A small contrastive audio-text model, trained from scratch.
Training: adamw at rate 0.0023, 2800 steps, batches of 64.
Data: 184686 training examples, 1.0 epochs.
Rows from block 12 of the audio encoder of a small contrastive audio-text model, named by matrix and row number. Rows with one number belong to one channel. Each number is 128 + 32 x the weight over its row's rms, rounded and kept within 0 to 255. All counts start at 0. Numbers have three digits each. After the name is the row's rms in percent of the matrix's.
After each channel's rows are labels from the 100 clips, of 14976, where the channel reaches its highest value: "loudest band" is the band of the loudest frequency at the time of the peak. Only what is clearly more common there than usual is listed. The data: single notes of musical instruments (NSynth).
# convs1: first pointwise conv (encoder.blocks.12.convs.1.weight, 208x208x1), inputs 104-207
# convs3: second pointwise conv (encoder.blocks.12.convs.3.weight, 208x208x1, transposed), outputs 104-207

convs1.207 103:171117117124101132138162131107100097105109140147107161133064159083087066127135118177122120122162130141115113087196128121158147201165156081162101144143049075116165145139174100159166068123090184120089142112137129152062043137151129134136204134086207167116149048107143114152190142060115130155145138103128120113148089
convs3.207 092:108081136121136109084147118196169150121158142142102148158162115125166187169183173204131140106182133169092160084174157167162126174136126162141140157048145152153116104110123151106094143169124142139158149122122153120144115120084089111129097125127146147182139139142119119154106083161098085115146131154149145158037139
loudest band: 1000 to 2000 Hz; 500 to 1000 Hz

convs1.123 089:085119119171124162150085143154122093091156106154138157116106102126072118100112141070121118142181115153126114112117156171216165131106137145123104120122051083127166099088165150113200104159149120125071090161089057176116114148139137086130073178115166119109160121123099148140158185121149094199126127187124052122123120
convs3.123 088:151109138102108145094124093175088114145139127112189146148118114162143112133156167203128156145123101120127112188159115134140089120139099126154113166155125061154098160081104181110147132151095105157093156158120080053141186115099119128145089115067135154091135179119116172151116096150181100110120207117110141111078135
loudest band: 250 to 500 Hz

convs1.46 107:108125128121127135055119101137170151140103131090083136124075077100077166066133131126127148088087130125108140144140107162163131110075135100159073090073112118141105110130173138160080159125208131095076094182119141176106127142129109055150152124105157075114123140063140099145108130169120072120135134166099197194102084
convs3.46 097:125100139102155149206123104112141105159122132136168124134143092110168093168134075067133150063139093092121109103137171133184124135168139146117140196114136099112075161107114096056137156160131083165070145127194158133130137162125150147159123175144162114116102114122150190093159022119136098124112058125118069077147130
loudest band: 2000 to 4000 Hz

convs1.186 099:123162105081115081093076115157125175143122173098138115100195141108105142086082131084155154106094213162097158136098113151037155107143093167127159145117119116160088105142148123129122125071127111115073122089088140088133131072158115076142138107110147086177163165102143170162118155119121139142108166113127142124093079
convs3.186 085:112145115155086143144122140185171118179176163119110098144119143092186086111143154135072044112168138175131120159136141111173072137117157062177161143151162101146115174174172151080141158066129139161129198100159145131110116156130154119138108119092173129100139117163162092094133087149123118130120175155159126204193122
loudest band: 2000 to 4000 Hz

convs1.40 098:104161117067137103086160167135056176126135079172083105052153067133086126123089127082131178164144146109111127148141109158118153111149136143106137091084081174167193088157122141146100115127118163150163143172117157161117156137108160099095115077092125152134204105088097150170101132106125159150157120142140078098171155
convs3.40 081:141123115158177127094147155112190142096146093122142167127124148093137145110094159175096150160110130084115081148062117163149180143140119131149136050127102135140113103115192121178133124167193126170170161126112151077091094106127101156167151151127082143116102153149063070128125138184062104142148192130143122132133167
loudest band: 1000 to 2000 Hz; 2000 to 4000 Hz

convs1.190 099:142130141185096113090153121147107040138124075158137113144081119102126144093117103122146160193150077115147141115122141126255129176152174080138143169117076119121126126098139151147143092168139119088117109184133131120133105116105146153141200154148193131145042104055163118127200178102117105136132144154147114140117105
convs3.190 142:136144148136135122178166110115142073171136182123122124130158115084133118108148101107117144128109103102059126114174151139164116139186134199168131111108135151145090091095152177143095083135138078142092160138154132090142134067118140144100113173109140125169091127188125159098123093131152121163098119105159093133120074
loudest band: 250 to 500 Hz

convs1.61 088:111154154138126168083134174111067088164099117096166155109114131181137159103129148131106118121157129114119118169127076166179122186129109109143077166148131142074144110157084103145110151149141135119107105172081111168158116078139154120151153166125129022118110073155148119165170093087118166079091098143102080139137139
convs3.61 061:119111160149143150169107108150098123181106153075122172144136134136132120096140152115090033146190150107132068168102136083153137084101111193103149168168122102141163120098134161152091136094101115155086094120116161138116138100146153140158071128173133200226184139094115153125112085104156099131136059115122176138202121
loudest band: 2000 to 4000 Hz

convs1.95 106:080150155131103094107069119141047105148093208121086203048198148167126132092123128120135105133121143132181115150105115104105087173094079121166135125106122124123173089100132122122128160144071104139098115130140152100114152182126132055105128147140165179103106150163153200132166113058142135173123095104138137133135133
convs3.95 125:144157104140154121141102102120118099170183075110184122188096169132200132154180125083164113131072091120101111099110173158115114198159105087105143156126106107156135126068101097106120113103109142139078090150125140113114157127137155199081122107135148069120146090117161102116143105176084166067171118179156131129143153
loudest band: 2000 to 4000 Hz; 4000 to 8000 Hz

convs1.145 104:112174122097195086100151095125096196130134094091085125100094145174130122097165141064155157074081171197103112182163088105072141169122146097195096077098127126121136107099153186104079121104141155151086181121137179090140091129151106104146183116094160126120067098123139085158112157126131142149123153134111159163109061
convs3.145 093:089160136187150120158131162185114127155157131135099136143165093134200117146182181118151172116131170179159142139142179175190094090121162093179172154130167086155099200092156156099132181127146202170109126140167117125135146173112171169145165184119187135118133155124130073160110127132162169158138167201152148169127161
loudest band: 2000 to 4000 Hz

convs1.172 110:084173127137095134093132103117096109153173113094102097115116111122101130112085125115156163056156162142105104175177130112098081147063164072137093138126149111062180129141173120143090144153166125170090126071122110130154096163179091091144153129128178119091108161174131065135166165097094135113144131138136132110172097
convs3.172 088:109134183132145122118150161124104089086133159124145139146126152135139072124175151109134203158092087094131164158130143153102143152194135193136153193086137193160162114138091194129115109088149163175115179159132146088129127137111147184120077099087147085153143061169137139106124114203172151142176114147131112142119100
loudest band: 2000 to 4000 Hz

convs1.64 103:109132112139192116069068203136127120138106146112103178152114130126146176159117119130109150174157132113141116180118091135054115141085077154130092086112167162135120132102148118091112115173122146109164139122072139111205157133133140058191074126162130121154225124209132087162132046142158083107140152120125076117154142
convs3.64 091:096110153154142156146094155137087095071141115147125173123156087122119114130117128101138072110099139153114136086099118100128180110115137178124125139033072118038177106091145101136176165108089109085052086077138112151096116192163067126137186114134093107096150117139152166158088138125108123100144152134121105089087184
loudest band: 2000 to 4000 Hz

convs1.185 111:121087137164162148096082162116202069125131145121093149117097138158155105073104146138107164099132145142156146148147092109141118102098110137083074123122107153116100151098132144088146185152109117092110110113045105115131156154116095083176133154088197187127139162082104137102136132199170050135129062144187109139096157
convs3.185 119:150194162159144200063173158145170176130170143101109120165076169124079124112123127145115097119151177155153145140080059117131116141056167107129073107152133103183131151165066166112086143147131138163114135103144075133121133092118160066060106129133065156099114148139139087169112137152173219116081101141101117141196108
loudest band: 2000 to 4000 Hz

convs1.84 101:126127114149118097134113147155066173168149092111193089131103075114157101115133103043069139118147137136080156190110129092179140118160165146110106093146169150153125166153142075126150135188134098084155133190104142134130114139120125202166133178124063137140186161064102127109134142115094163106140139118150145140133105
convs3.84 085:107079137082141163125088100166150131106218103168177130139121167084115082085097103197181095113144147117152120113096102109092138137113042092121126128131111162118158135184185096107188073139134144146184129119143176071144172146110083097082125076148098138180096130120134110127164104102110102116126115161163146134135142
loudest band: 1000 to 2000 Hz

convs1.23 108:137164156135125128136092101089073179156132118059128107118096122105108206168150173088085123116141103123137173131144105157140074208101117171135151123159188157079100146138189120143083096181128060120158079119120176079140166133168137163110120126092117071114025156124107133138159149127080205112066154144146166138197122
convs3.23 103:120169129106213139113142163084170126151136166126185072109128157122136131119111141098118168128115089114144123103141191116091125166165114113128080145155130140178111109123151179153144094112123132134132222146126131115145176095157163138075124122148126103146101158188112123144163137141133184153119102161142118197178131
loudest band: 250 to 500 Hz

convs1.178 113:160161113119143085125184144130147161125133024122171127079136037092162119102111115159107123142088114167127083108102179166099140095198172135130182082081112183128102126143110110119122158120204110136124115185119145097145056159126144141056143101162100122119154110130154099122130137110140146119105158117164103137095149
convs3.178 116:088126182119076120133207139157076126145077240141106084145104038099113107161168164106132100093111153203155143137142091123132128044069236151118112085065095108071185156154120128081126150109130148093128110110095098123103116116119165089066163108139121136119154174145150131142082125110148138109138103104110177085115139
loudest band: 1000 to 2000 Hz

convs1.196 099:066188181159115127122171141084052159165119115104128152132133135132127130170088115108174109129144134142130143154138101116140127194143155111142113123168189127083112142174105094145110051196157104159140141149135100158097136123136127146108119171065162117080131110143172104170144127069092209112141175087100133115128128
convs3.196 082:108142116119196156132109128122153095095218158127111079124151148157144110109158106072169090126121095122130152101160169073111127112178102161151105132098125093142119123120084165146159108101065098123068207135119101098138060106110148131073131139141151098118110122172154109104109168172149149136142121129096066152070131
loudest band: 1000 to 2000 Hz

convs1.183 096:147111115159161090160133181120137121153118131071145116128086131145176165123115129108108176128152096137127132218169149133134115105160111136101090139110172134156169113157127138124117073211145129115200143090134085094136149055154099123152086122102093157092194136195147113081074064140135155108138114140185097151029153
convs3.183 087:129119089148069098118137135127075168068102125112106112110100105098133072116053110105068169135128110056107171120108110103117112079041124100115130070118112104113084138105057139154136111147151113107126062141124111170168111107092091103159092146190103144113107109109080115167128087112098088115124115130149175087136085
loudest band: 250 to 500 Hz

convs1.24 102:114119133087118148076076131106136181160121189134093122147139197109106136148161140093116136137074136104152132124104042132085150101126073133133123168150133130138134112126093137069112152057116169141132135139093112153112158173152128068161132150112097124107144140085092143133102118156145156142137123105090095079123185
convs3.24 129:066144067107172104170079138158077124164167106138117134127122165161178119124162163090169143102098116169129102088117189132105076144185060112149160239151139086111109167043147084123111130097101159142118139090158104126130110158073111216107098134136130117102109116088136164109085075118153126118193096121168086114158125
loudest band: 2000 to 4000 Hz

convs1.37 106:162158128192108113091176107118092099138101068111106152102071112120119107068146103101108127120100096141113075124161105119147144151123158090132028139175035121097122130103196078125165087119168174120091121135155097133131093067092130079148172167162201100128127134104151057107143121070133171110156140034155132105126077
convs3.37 115:149102127138119161072053108151149122095082096146102143109090120165055086145052127205058062146161158112169131160088098078126098111112082094127097107138109099121164182120125072123166143137110130105180051112101152146097142149130100076120143098142085166149131126115113087109087189122091117086134174144087125124117140
loudest band: 2000 to 4000 Hz

convs1.1 100:072148120103137082101113122126022130120099070150043141090092106126110139121081095057166131098174162111138118166178121155145088127133177091151125094104155137152159051148169149178123200158163149126115151099137168120115161195144124095114111112118148128105068099138121130109118176098130177172102113122108147129131133
convs3.1 107:132131186130153102168163126110111106156152164146155112125137119148185098185163061040174141114105063129136104133156184125161129130195169126102164178154167159110128087101090144136142135104130160139095145141138142160116155109111145185086139141106177091103145115138155172163116078149180131172131095133131110116138140
loudest band: 2000 to 4000 Hz

convs1.160 100:126083114120156147160128135147166213137116166066097118117143124115120148117112099127084106120111138136106103153176105100033100068103102144151130049132137116169099169136125106139126133117144151094138102144126145068131174139104115095172172095113208147152155131156108128121104188131103027136117103134141132156078026
convs3.160 103:149096099137139163134123101135085104111130093166198065114155093157151124155152165079132189105120175197135198149139177123107119123153136161115179130090081107108163121103165051104134144083110170108128100152098162163109117198154101152136109097163174102137136151141198150152157123146093057109174099159145150115087203
loudest band: 250 to 500 Hz

convs1.55 105:133103162103151181148129109116111159091129105114077155072117096122137133131146102101081068145091069108122138109167179133135106140207099145153139102101129193099110179159133086169109141175144134104116095123184159138191089138110128167135126117129232147170105117161137100096201127121114112110102109211129119128110137
convs3.55 091:112180146111119136142125154166102157152181124105081122159074188149100092117066137162143078145137095124168087104087146085139138070155107107175066165176183122086149124110143149149145139131119114109154101104174099150131096126101085119147092128103121136132188120125113106137109152051125145178128131119122137141169101
loudest band: 500 to 1000 Hz

convs1.34 096:086145164064133103105111102120055170156110115114070052067091134110169122129088183122181122100090192132101119141193151187088095180075137127098073101110140138124145143129136088172117158158116155123113132126171130134120108150160133060154109132114157129113099140199175081113115123071116213126129132142116139152111106
convs3.34 088:130158131120115102171153121150132101127189150147188102118121128133197115177197098076195168128150149154164108167114189137164095169208143124128151175105151179200155116123089143086096135119159178168059129102121149117105170156130163191156106162156172081095134086133149104118143098170135134136178088130126154128112120
loudest band: 2000 to 4000 Hz

convs1.7 109:079117130119113196167112125136152194104110131138084121195114185118177130168121159179111126166119119139098136074140207122095121221123119139141125130147196094108089139167132104140141111124092113091133108100156131085157209124090151156078122150167162126113069166131070174077157112103132106133095114085126113096147154
convs3.7 104:118176105148070133153104095116125146183091115155078148171141044072074131126152132109120146140098083132133126164104138113137100092126095111147123138074113111047082110151089102134168094133076106090084074130155092133134086129101077156157087118147124128123121113108172132142095144104110116139141145156125122092104087
loudest band: 500 to 1000 Hz

convs1.187 095:121146126137101060159108192121058119106124166069166110091160091122127095164119094086123118132142144131133073174086128120119147127188107180090178102160127155104082105185142095052129138182155129071123138147117141150203111078165131149142140124135119097147154155121116178137162152091129191115133161154087106036128150
convs3.187 081:156163129206117068096162087096121153109084093107117116089109106125098106127119108123083120118114146113066151122100063113104102123153076109109151127126097137086110131129093165118134161111167141131086156145099139138075196142122217127130134153086107147143114163178142132105134147160167133142136136163075109095064066
loudest band: 250 to 500 Hz

convs1.66 099:110173145158126063111220107145099124121145000111114120093099116102102124089117137124134150124127127134128111142130148140126162161153184092136147099107121113100172085128179128157139155123120168155144157176108114138148103181099163132123112133153098128162147192131161056150103194152119137143143155128089158144098157
convs3.66 092:112163172125092152138222172113116135160145226131119090127135111171158138172192130103082119122127110176123109087180157124127157063169215162152135139114092104099157113121108133117091136120097124107095125123129129092077140086067150151129149143138123078119114156164123194120147160093144164141194069148135170087140160
loudest band: 1000 to 2000 Hz; 2000 to 4000 Hz

convs1.16 103:105168095133160072106148164123040136129142029125134059116170089150158120089124107079169132136117122170108096156102120111152080094161144142132121073119130128116166100164118112132135166181162140106124146157143130089123158182152141153134149132135103159120138149134115117104180181069151196158104101131119130126138120
convs3.16 115:090158166139109105146175118103062075173096179124186065169090081158165127189172110058134141090104108130152117126132144161098118119147223131128098164138093155091140133093113141101113156085139130137062093136135147157111135092141146188096173149132150104120151165156137163118140154165138162151156113149118151125150154
loudest band: 1000 to 2000 Hz

convs1.11 096:100091095141156104081101133097058087134151112100148150097147166083080117084093187108157072115111136121078155166165076100144134180128111101153128135129104119099107167143152141139142186184094105076097117171079090132155101203139116060125089241075152131116089180106120117150184126138125157136093143112112125130120147
convs3.11 075:128142141157063148119152071191175147115092127141121089124145078084115092076071161128090129122108110155141099131130111146128146055103165185160109118171128119078177163090140062185082161151089148094166104133112090123158068163075107078084114134101117123139122183084146146128185112082072081131128150116165094099107090
loudest band: 2000 to 4000 Hz

convs1.191 107:118155175137114113129096127147201116137185154109115200143167150083085131116123120152110161171167158146183089140124194160224148107095073188178158098168084116121147118091135162088123131133146130106116099134096151121141106165153116066122126160093106130111173083097104149155162149171136126165137094149130081120165131
convs3.191 092:168133155152089193111113111191112162152184145152061145177083144146206074161181122157077098111084128150141163128120091178095189130087170103098081149106108145184119106152150154197133143125085150207121149087190150129142110093129143113119182131193103140132120123130177116127082148122128153140095099177202080137115163
loudest band: 250 to 500 Hz

convs1.14 096:082100095104125116127207137138158136136060028112119147127105098118140123073151095178106139123128147134141129186136147120135121135109176085118150094138115159110152171174116139155087148148142156155090134122144127087113133118146117142085164130169115089105153150114154091079151128108092157087165141149152159093133102
convs3.14 080:118139116135112151110091108187145157158171028109086170179086165113118155118110070176195110117118105110120131128139166049145121197121040117162141153130118100151075204101155072120176114146140119171136092083121099147194120145152124126123139138158077140128114134113114163127129122103125099117095121121121102144127129
loudest band: 500 to 1000 Hz

convs1.4 099:126146136137120094164156136098068103192142073111120116140124112104133128191077084142092152165125124126145151151104095124154146255168120140093138108115132151079096130126126105130114070187142092129107120148159120159149123133168151164150213184140146151168121102166119109175137156097121183122096145082134186124121088
convs3.4 072:135149184135145099130150096137176107130129120159080101138136140077156200145204114079155104125142124181112116102149128144120161156073124182139155073179148151147136133099141160129109157138128118145067194130122110168156103152122204088104175125136122127157106223172087162118117125142124170124162114125141138098124069
loudest band: 500 to 1000 Hz

convs1.3 102:105167136149128100108137143103067070125151023112120123117115128076170087123081157113141139137149161164121167133119080178124108129145166100175123088109113110115158102170178141142108200155156088103118144153095158116099138187171084113108145129130172146115084168108106093130166178075144172150094106110145138157148092
convs3.3 104:145101092116136149107073096163179151123124039176085157122154107092089139060066130171146095129148158132128110158104089140121119132096087115148099062138096142156140138170139129095109138163102147132161109112124125151138109187126099081169109137142084171139108115128114068166086143106087078109125169102120132143111077
loudest band: 2000 to 4000 Hz

convs1.89 095:106194116134122139161091146144118206105113116099104116087195149132156132154159155140116141130126136141125120158082140148138159171146112165155153148135161255140180116152146141134103069158078067116163135116140159178170126102128120168142091171106126152178125141119155153107130150123099213182145089117140156140138174
convs3.89 074:144088117101118118141148138115155136110059179126119164091145120144148077117130093141099081067147136102152094180107143128090136159166120108069110126122088180123147140116039136082115111162082099061150091119097105088118135100142129101089093098073121152089120099099089176159094104114125016107065096079181086141095117
loudest band: 250 to 500 Hz

convs1.121 106:154151152177119166129108046114061046161111084120134145088070143148102085061140133078142186168129098104139147143134097091155123176125065130165126134157127092143132098072149132121090163122069104138094106133151163118111146169170149097147189185093193157141031143069096092133150201134144153141081146112123124129145129
convs3.121 119:181083094131122126057110137162145141065122109126118128048126091119096166110077145204163098126138184165157123159074088130111138124086126096122109126103121119114131128181125098091140149142133123119189102132131122139103102153159135070146127117159102121124178131091092072149128178124118126092147139094131136133110138
loudest band: 2000 to 4000 Hz