From a checkpoint of a small contrastive audio-text model: encoder depths [4, 7, 4], text encoder width 192.
Rows from block 3 of the audio encoder of a small contrastive audio-text model, named by matrix and row number. Rows with one number belong to one channel. Each number is 500 + 25 x the weight over its row's rms, rounded and kept within 0 to 999. All counts start at 0. Numbers have three digits each.
Before each channel's rows are labels from the 100 clips, of 14976, where the channel reaches its highest value: "top examples" is what is common among them. Only what is clearly more common there than usual is listed. The data: single notes of musical instruments (NSynth). In brackets: how many of the 100, against the usual share in percent.
# convs1: first pointwise conv (encoder.blocks.3.convs.1.weight, 96x96x1), inputs 0-95
# convs3: second pointwise conv (encoder.blocks.3.convs.3.weight, 96x96x1, transposed), outputs 0-95

top examples: octave 2 (49 vs 14.2); pitch class B (43 vs 8.6); organ (40 vs 11.8); note: B2 (34 vs 1.2)
convs1.70:490536462499497519481510522489513493506552521483443533525529505498486490477500509466516523528505482453495496511502508517527499492473509537469478493478519494522490506513518456476496452473479462488516562550456504505528493538531554481496549490484510472502489485530442493516479529499495501524
convs3.70:494494520470542491532517559503479527538478489546503484529514533470515468488532490537468514512490551511476507529525497557480503502510485501507451493511543530511507506539527455530505499493484523498525501502494494473473510482490536442496468502528456526530474494515469524507502515478494538517

top examples: octave 3 (89 vs 17); pitch class D# (62 vs 8.3); note: D#3 (57 vs 1.2)
convs1.39:513507449493492521481476501501515485516510532502460540516503476496475509522479479513565472523500467480537494477531543502475504462521470473531467542481504537503488518507481505500500462531479466522544479530483461519560533493562509478476526495508513500548495508476507499478483497515518504511
convs3.39:523535433500513520471491473466512515473503482471503554504480511513503506505450498467521485489513516487490507506485518492483512513473559484490476484519507476555514492498489541464517534534540482526472532509519489548498466481548477506519502441480503492478507498493498463485527528459476475489

top examples: octave 3 (98 vs 17); pitch class F# (42 vs 7.7); note: F#3 (42 vs 1.5); instrument family: mallet (28 vs 10.8)
convs1.14:537486506517510487522492489472462508478492509492460500500502495519529511652561510480502463534494483501502490493521482532510477502501501489551516507525498510472518488516482532492513495500492533500526525490495499519516485512506518513515512507488505479514480548477507505466514514519495482528
convs3.14:492488495480509520499449502461528498493481414488556534494494503518517532532486485509480502492500499478514523492489490507456449509528492454485475485531469519534488516534514487508510522537513502534484496475511465531475464543508499484511489503483495490478511454491475499455468503483458459530

top examples: pitch class B (46 vs 8.6); octave 2 (46 vs 14.2); organ (38 vs 11.8); note: B2 (37 vs 1.2)
convs1.11:512534455547502504497511512452545496486538518514484488503520530513492503517555538496488466512495512480502499467507503514528463503532502522511473527507510488495501507559493457479468475471473483551527538536497491506486528474541523532528506524521522515502541542468520494540504482525485479470
convs3.11:483531471518483466508528494523438471541466504461497471510508510495505504486531494478518518548476550514497509568520504502515487486487518486528490522471555512495503480547500487511487458466497518499492465508538530525514528485484542459485509501515480508532514525504476525512502547512547518492

top examples: pitch class B (47 vs 8.6); octave 2 (46 vs 14.2); octave 3 (45 vs 17); note: B2 (38 vs 1.2)
convs1.89:502551520512500497508471478445480485512501484498494480483483513517483519496535514502522508489517494495475521489475476497489495515486510459531499481493474492498525484529485484512476497544452501465501510569533492499514516519548551473502594520525527495489538506461444500530508534514497503494
convs3.89:525519490526464541479473494481509480483544493467496520505474459519479506531487544477532465458514482482532489481465456466515503530466540457470525500512498482511458489487482529470519519495519474510474554500488467513537502508522467532509504492459527469489515515486531461488535487502485498475

top examples: octave 6 (74 vs 11.7); pitch class A (39 vs 8.7); note: A6 (33 vs 0.9); pitch class: G# (31 vs 8.2)
convs1.59:485527500513475522501502503501512542535502503486446525493525511496487515487500499458516467522457501488493493487462477513464515484490454486540486503483523436506484467476463535501452537539505476505470471508487515508510494491489520494482517447551475519490494515436475503547524507523518533515
convs3.59:503450492520459539489458495508543468517460482490559507444511505544518538501495523514514525480548466485524497504497497516477464510478510496511466486515458542511493495516480545506490518469456474508467537479473484514487476505519461492539472499469478483510516511515531528502513507513480529512

top examples: octave 3 (98 vs 17); pitch class A (41 vs 8.7); note: A3 (41 vs 1.6); note: F#3 (34 vs 1.5)
convs1.75:522503520482485526510497525521537512460452482476519519490524514446495449582476470528492502499460519508473478492466497545512475527528510482455479504495489521521493531487465506510523483495471457499503518541530466483503480454499539480499485542519509502481488515486504512497504470491470479477
convs3.75:531478487495490500461495472539504525472512580490458505530497465521470448497501536458501493474526504513496472541457496484517543543469493498490499466499519520453481502510525521512520502491481489518489512487479492494520541500478511509493511493468533521521483543478485478527469476549542504488

top examples: octave 3 (92 vs 17); pitch class A (68 vs 8.7); note: A3 (64 vs 1.6); note: A#3 (28 vs 1.5)
convs1.69:492472512511498503488515496507508531503504511467484451499469524531526468505441541508466493470528484529480538490484464450494503529460510487474517492507532515475510477522499451526526514466490499498446464469476531498466484538448488471479459468488508491482475525504495492458481518526495489517
convs3.69:542503489523534516487532502500551489457472548508527538494522529473504547513507503478494467521530534527466528475444507500509507479531539523489483525511536542515507513517536456492479468480479485527515469489498532517542515524508501493491507527494541527496532473488523540499497520496460486494

top examples: octave 3 (75 vs 17); pitch class D# (39 vs 8.3); note: D#3 (35 vs 1.2)
convs1.48:496476534469511522491508482500501484485513516525482559511471450480451526524482465448509532501461503504465478514472475527506504442477523502531516506537499479478506544449498489513491466506487493483533498511499528536490464503541492525496521541526505447536538478496483484513507480494483513513
convs3.48:515497565477475496503511545526531503533472496482500491545495492471490463537538512510497533534474514495497493540522524509496534490525515526527529492444524525475508496496510446480521526477488453492530531524505490472538490461473536504514520549480478505472523497509478486519466514490494538486

top examples: electronic (83 vs 36.4); organ (72 vs 11.8); pitch class: B (41 vs 8.6); note: B2 (33 vs 1.2)
convs1.35:504464492494479503501480524434502510466491481474478482519485519499482506507563477490503522492513532470517525489499497479480472495530459545501539498529504428471481517484509498478488495496434512522511559521505486489524461471501542519516489481532551491516474522471480491502526536508498504500
convs3.35:484528513468542461486505479506451533516473531531529497515498475520528477470484509456507500501493521506472524470532497502528484463453550479493505521462532469506525537539483527513500488495503525472492472520518515516504547534499530501512539539536525505508541501485536498517492474523515542474

top examples: octave 3 (94 vs 17); pitch class A# (33 vs 8.7); note: A#3 (33 vs 1.5); note: A3 (28 vs 1.6)
convs1.94:457542480509513490494498528513520454495516518494504503505502505547472474509484551506513481490519482537483469508503501529456540514470484509498508495509511493494512534460481497511542516500481518504461435483504505528451518534499462508489481479449479465477472509493488472414490507513530487485
convs3.94:492524518495540481469520501518490517534507511513513553519505495499482473502485515527523449521525488492522504531530499470487493538490504478548512532517467493528492510518503496524493528555545519474491491509526450507501474450467486447514505543499478510476498542502471467488444535499512467529

top examples: octave 3 (72 vs 17); pitch class D# (36 vs 8.3); note: D#3 (33 vs 1.2)
convs1.4:504536481488466555489463491502487509490496503506489499493487502447470508523546524481525471465462520513510519510478509517487514494496495504512498507547465523514530497528458492488511508502540481513488517545491497498551471503546530475478571474511552505520550507486462496495498493469517550517
convs3.4:509488507497510517499491494513501541548517510534475486512532516511486496476510472546470538552467549522487514512549546509511503505499457527532516475506498528464530538507517494503498461510457511502514479490507562488491529499453528517488522540495513528546511527510475538503459511494533495499

top examples: octave 3 (85 vs 17); pitch class D# (49 vs 8.3); note: D#3 (48 vs 1.2)
convs1.40:447487497515489503470521539450522530531511489486436513493495522460492465576531467515486490503513489458500526500489473485507467499503529516521516492492536466513471542523516522513476473505506490473542486539514471481489499505520526503509525548519487479473524506482479486475462500479495535478
convs3.40:462477497507519524483496487523502458460504494506498529486507476464513487501521491507529520507544480538528499468484509494468501482504450455473499491487511527522494477531496441499479480462472521544470485498482433553504448511485479522469497492492490471511477483525503537470509474461461508512

top examples: octave 3 (97 vs 17); pitch class A (81 vs 8.7); note: A3 (78 vs 1.6)
convs1.6:472488513497496525486523482526478527510487498496526466496518478517497477514517506536487520516507478538502475532477526541486491530520503483501542517493458511485492481488515506476532523502508491531451456470498549499473533467437494497497413495499514547478540495500510477436494483486489504513
convs3.6:496492473503511504486508456494517521451522513483482532477504500523476506513473506467522519468506517483520480474481433497523522530502529495447471535514468522538478521504449490530504473475475499511474464444505464520518469497491500479493455501492507505483498506509459464486556551505478516480

top examples: octave 3 (86 vs 17); pitch class D# (68 vs 8.3); note: D#3 (68 vs 1.2)
convs1.91:512519529533518481483513487438525521491536448484524486515509487534495493505481484494522487470522502514500515498495504512525541492534478513474467478468542529541506505493489479519477532539507497514491514482509508531504496467588481461495551490492482532489502535511493514444516510464500543487
convs3.91:498510494520483493481484456480516489460494462494504525481485502492482522534484539471490465522530473452502488523473484530505488504477491480508481466530488449504466497483436503485546520504523476520490523464476465517523433497513485488480499448495521483461479466495511455492506515459473476484

top examples: mallet (43 vs 10.8)
convs1.5:522509517498528503484477473498502499495501500510498472478515554517489510503492490547496560505481493518467517488530551463492473486496523507565525500492499480489473507480534493527480511529523525506539524490510477492505519511466437480483410519514533461509487472491470517524490488506530530479
convs3.5:447502520468476476527502494527523543505518505462523519533460477554485502471470498537526500537491465546485505481488502480500511490555477477494528474472469507488515441528509498520528478507500490456528482533474504523538486479509512491490509470525532529514509500491517560541479495505502507509

top examples: octave 3 (90 vs 17); pitch class D# (61 vs 8.3); note: D#3 (56 vs 1.2)
convs1.73:513503482491501483542527489510474544523489492462483498539522453534531504556498477527471470473534471469513497502507513496491522496521524501524469506459506532535487527477507526514526495493508451466527454521503505470513481475578485496506540512489492531476491483476513507483489504442495522483
convs3.73:496458511465506517508524523511485520511491497528476506532509469504473517483505489495473509527486519514517468506489527510543514497498456542526529508509500515459485539500531524498479505499465498460539493508512515452486579494431496503521490532483495530534521564499499525535469493526537516501

top examples: octave 3 (68 vs 17); pitch class D# (36 vs 8.3); note: D#3 (33 vs 1.2)
convs1.56:493553504534496500485521507515509528483487482530494518512525464496536498525469458545504487530511503464472525493470494487478475491524484463513474450529491527534508498526515491506488514476476486480514553518508513481530490518562494495530563546523532469476524468479464495494474526498502529470
convs3.56:505504522454492521540536519532503488556476503519486478538510501487521486487546497532504499518477529533492502479501495519501514506530446530513505513515514531469495495515532496509475471479468495475497511538483540456499557497486529474487490520506529549564518543489494546524504513488521528522

top examples: octave 6 (95 vs 11.7); pitch class G# (51 vs 8.2); note: G#6 (47 vs 0.9); note: A6 (33 vs 0.9)
convs1.87:478501533548498497524484525566492502510520525531473495471495499505485462455472472509433523481497498505494470524496498497477468501529513496508499483536507507540504478524542508535474495485461495535454490470467479497514474457462545518518485463488518475503507496458460511515476485510525486478
convs3.87:472533485482520462511484538494514525498496534512501462519521509459467452482531499504488494543514469491456515531497503471536516473498514537527480499468484516471507520531520470485436461495527533425499509495520522505481494464467500531477484497491506513490477529505509518550496481479526479481

top examples: octave 3 (91 vs 17); pitch class D# (53 vs 8.3); note: D#3 (48 vs 1.2)
convs1.46:488497489566484523531531454505514507500508502500488477554545433512509513581504496483477467530469501448497503472514522469483486506512466509520502537508483527494504503501496464486508494485513493540520523511459461498528493485556497515490525471518506475514483500489510477502463518476520504479
convs3.46:499531470530495523503510508491500472511510450500536526478485507512508514552511510467499456516505467508495517512523522477459467482481521453468469492485505469534486509519480503506528520546492509532472490489515474548484456494543474521483485482486489451461509448492516517482543519462460472505

top examples: octave 3 (79 vs 17); pitch class D# (44 vs 8.3); note: D#3 (40 vs 1.2)
convs1.36:465506471521545495549514524529532533499483492475487498534496471497524495537469501509483515515498524445533501476499518473517500502479500491535486513504489507508541490477458508531467490484499508481508527494492541496563500500562511479464547530518514483508485516438482468504477502485501550463
convs3.36:468547505516498453524496471470488464488512531505507519476522506524511447490511511479506502483545480499461491497494475520518511513503520462479453524503473488552477483497479478501521491516500528479453501463501483523512457519505522478497493433487504496483522433506495527467549485469501467522

top examples: octave 2 (80 vs 14.2); pitch class B (31 vs 8.6); note: B2 (29 vs 1.2); pitch class A# (28 vs 8.7)
convs1.16:474526500492501509479474525506479501498488525459470496490508514486496472449479487507490492510483482481448525499483501473519458498535525495509490488518549440503501489463467477496488467483452538496505527483477486474536481533528528476521518480516556493531499455527507477544503451451480505490
convs3.16:521478519505498530483471482498508465510527483488507494513475492491455500510436533504515469502505469454520482456513489477525506490448495499467553549459484474513453483486498526452500539499503488494479525512454478474540486522506489499507532511499502504467509531451524501500529480528490467462

top examples: octave 2 (50 vs 14.2); pitch class B (45 vs 8.6); octave 3 (41 vs 17); note: B2 (36 vs 1.2)
convs1.61:495477487464463543503486494465506503496511520520517509484497506479510505475540442487489521467518494502566528514516480475528532482487508532493499486521493533481541533481513481515474527481486469477524501531529487449459530503531539484527545493503481529535537496558522527510510525506477519486
convs3.61:522517463469530534467487532507502463490485472469466513492498465493456515501467499433476486498466485480531473484516492468498510494536489533504491473505515500517516466464452513516495520502442463528513543514476464493510518505566527501501472498535483466511506500535483525518505517508493486465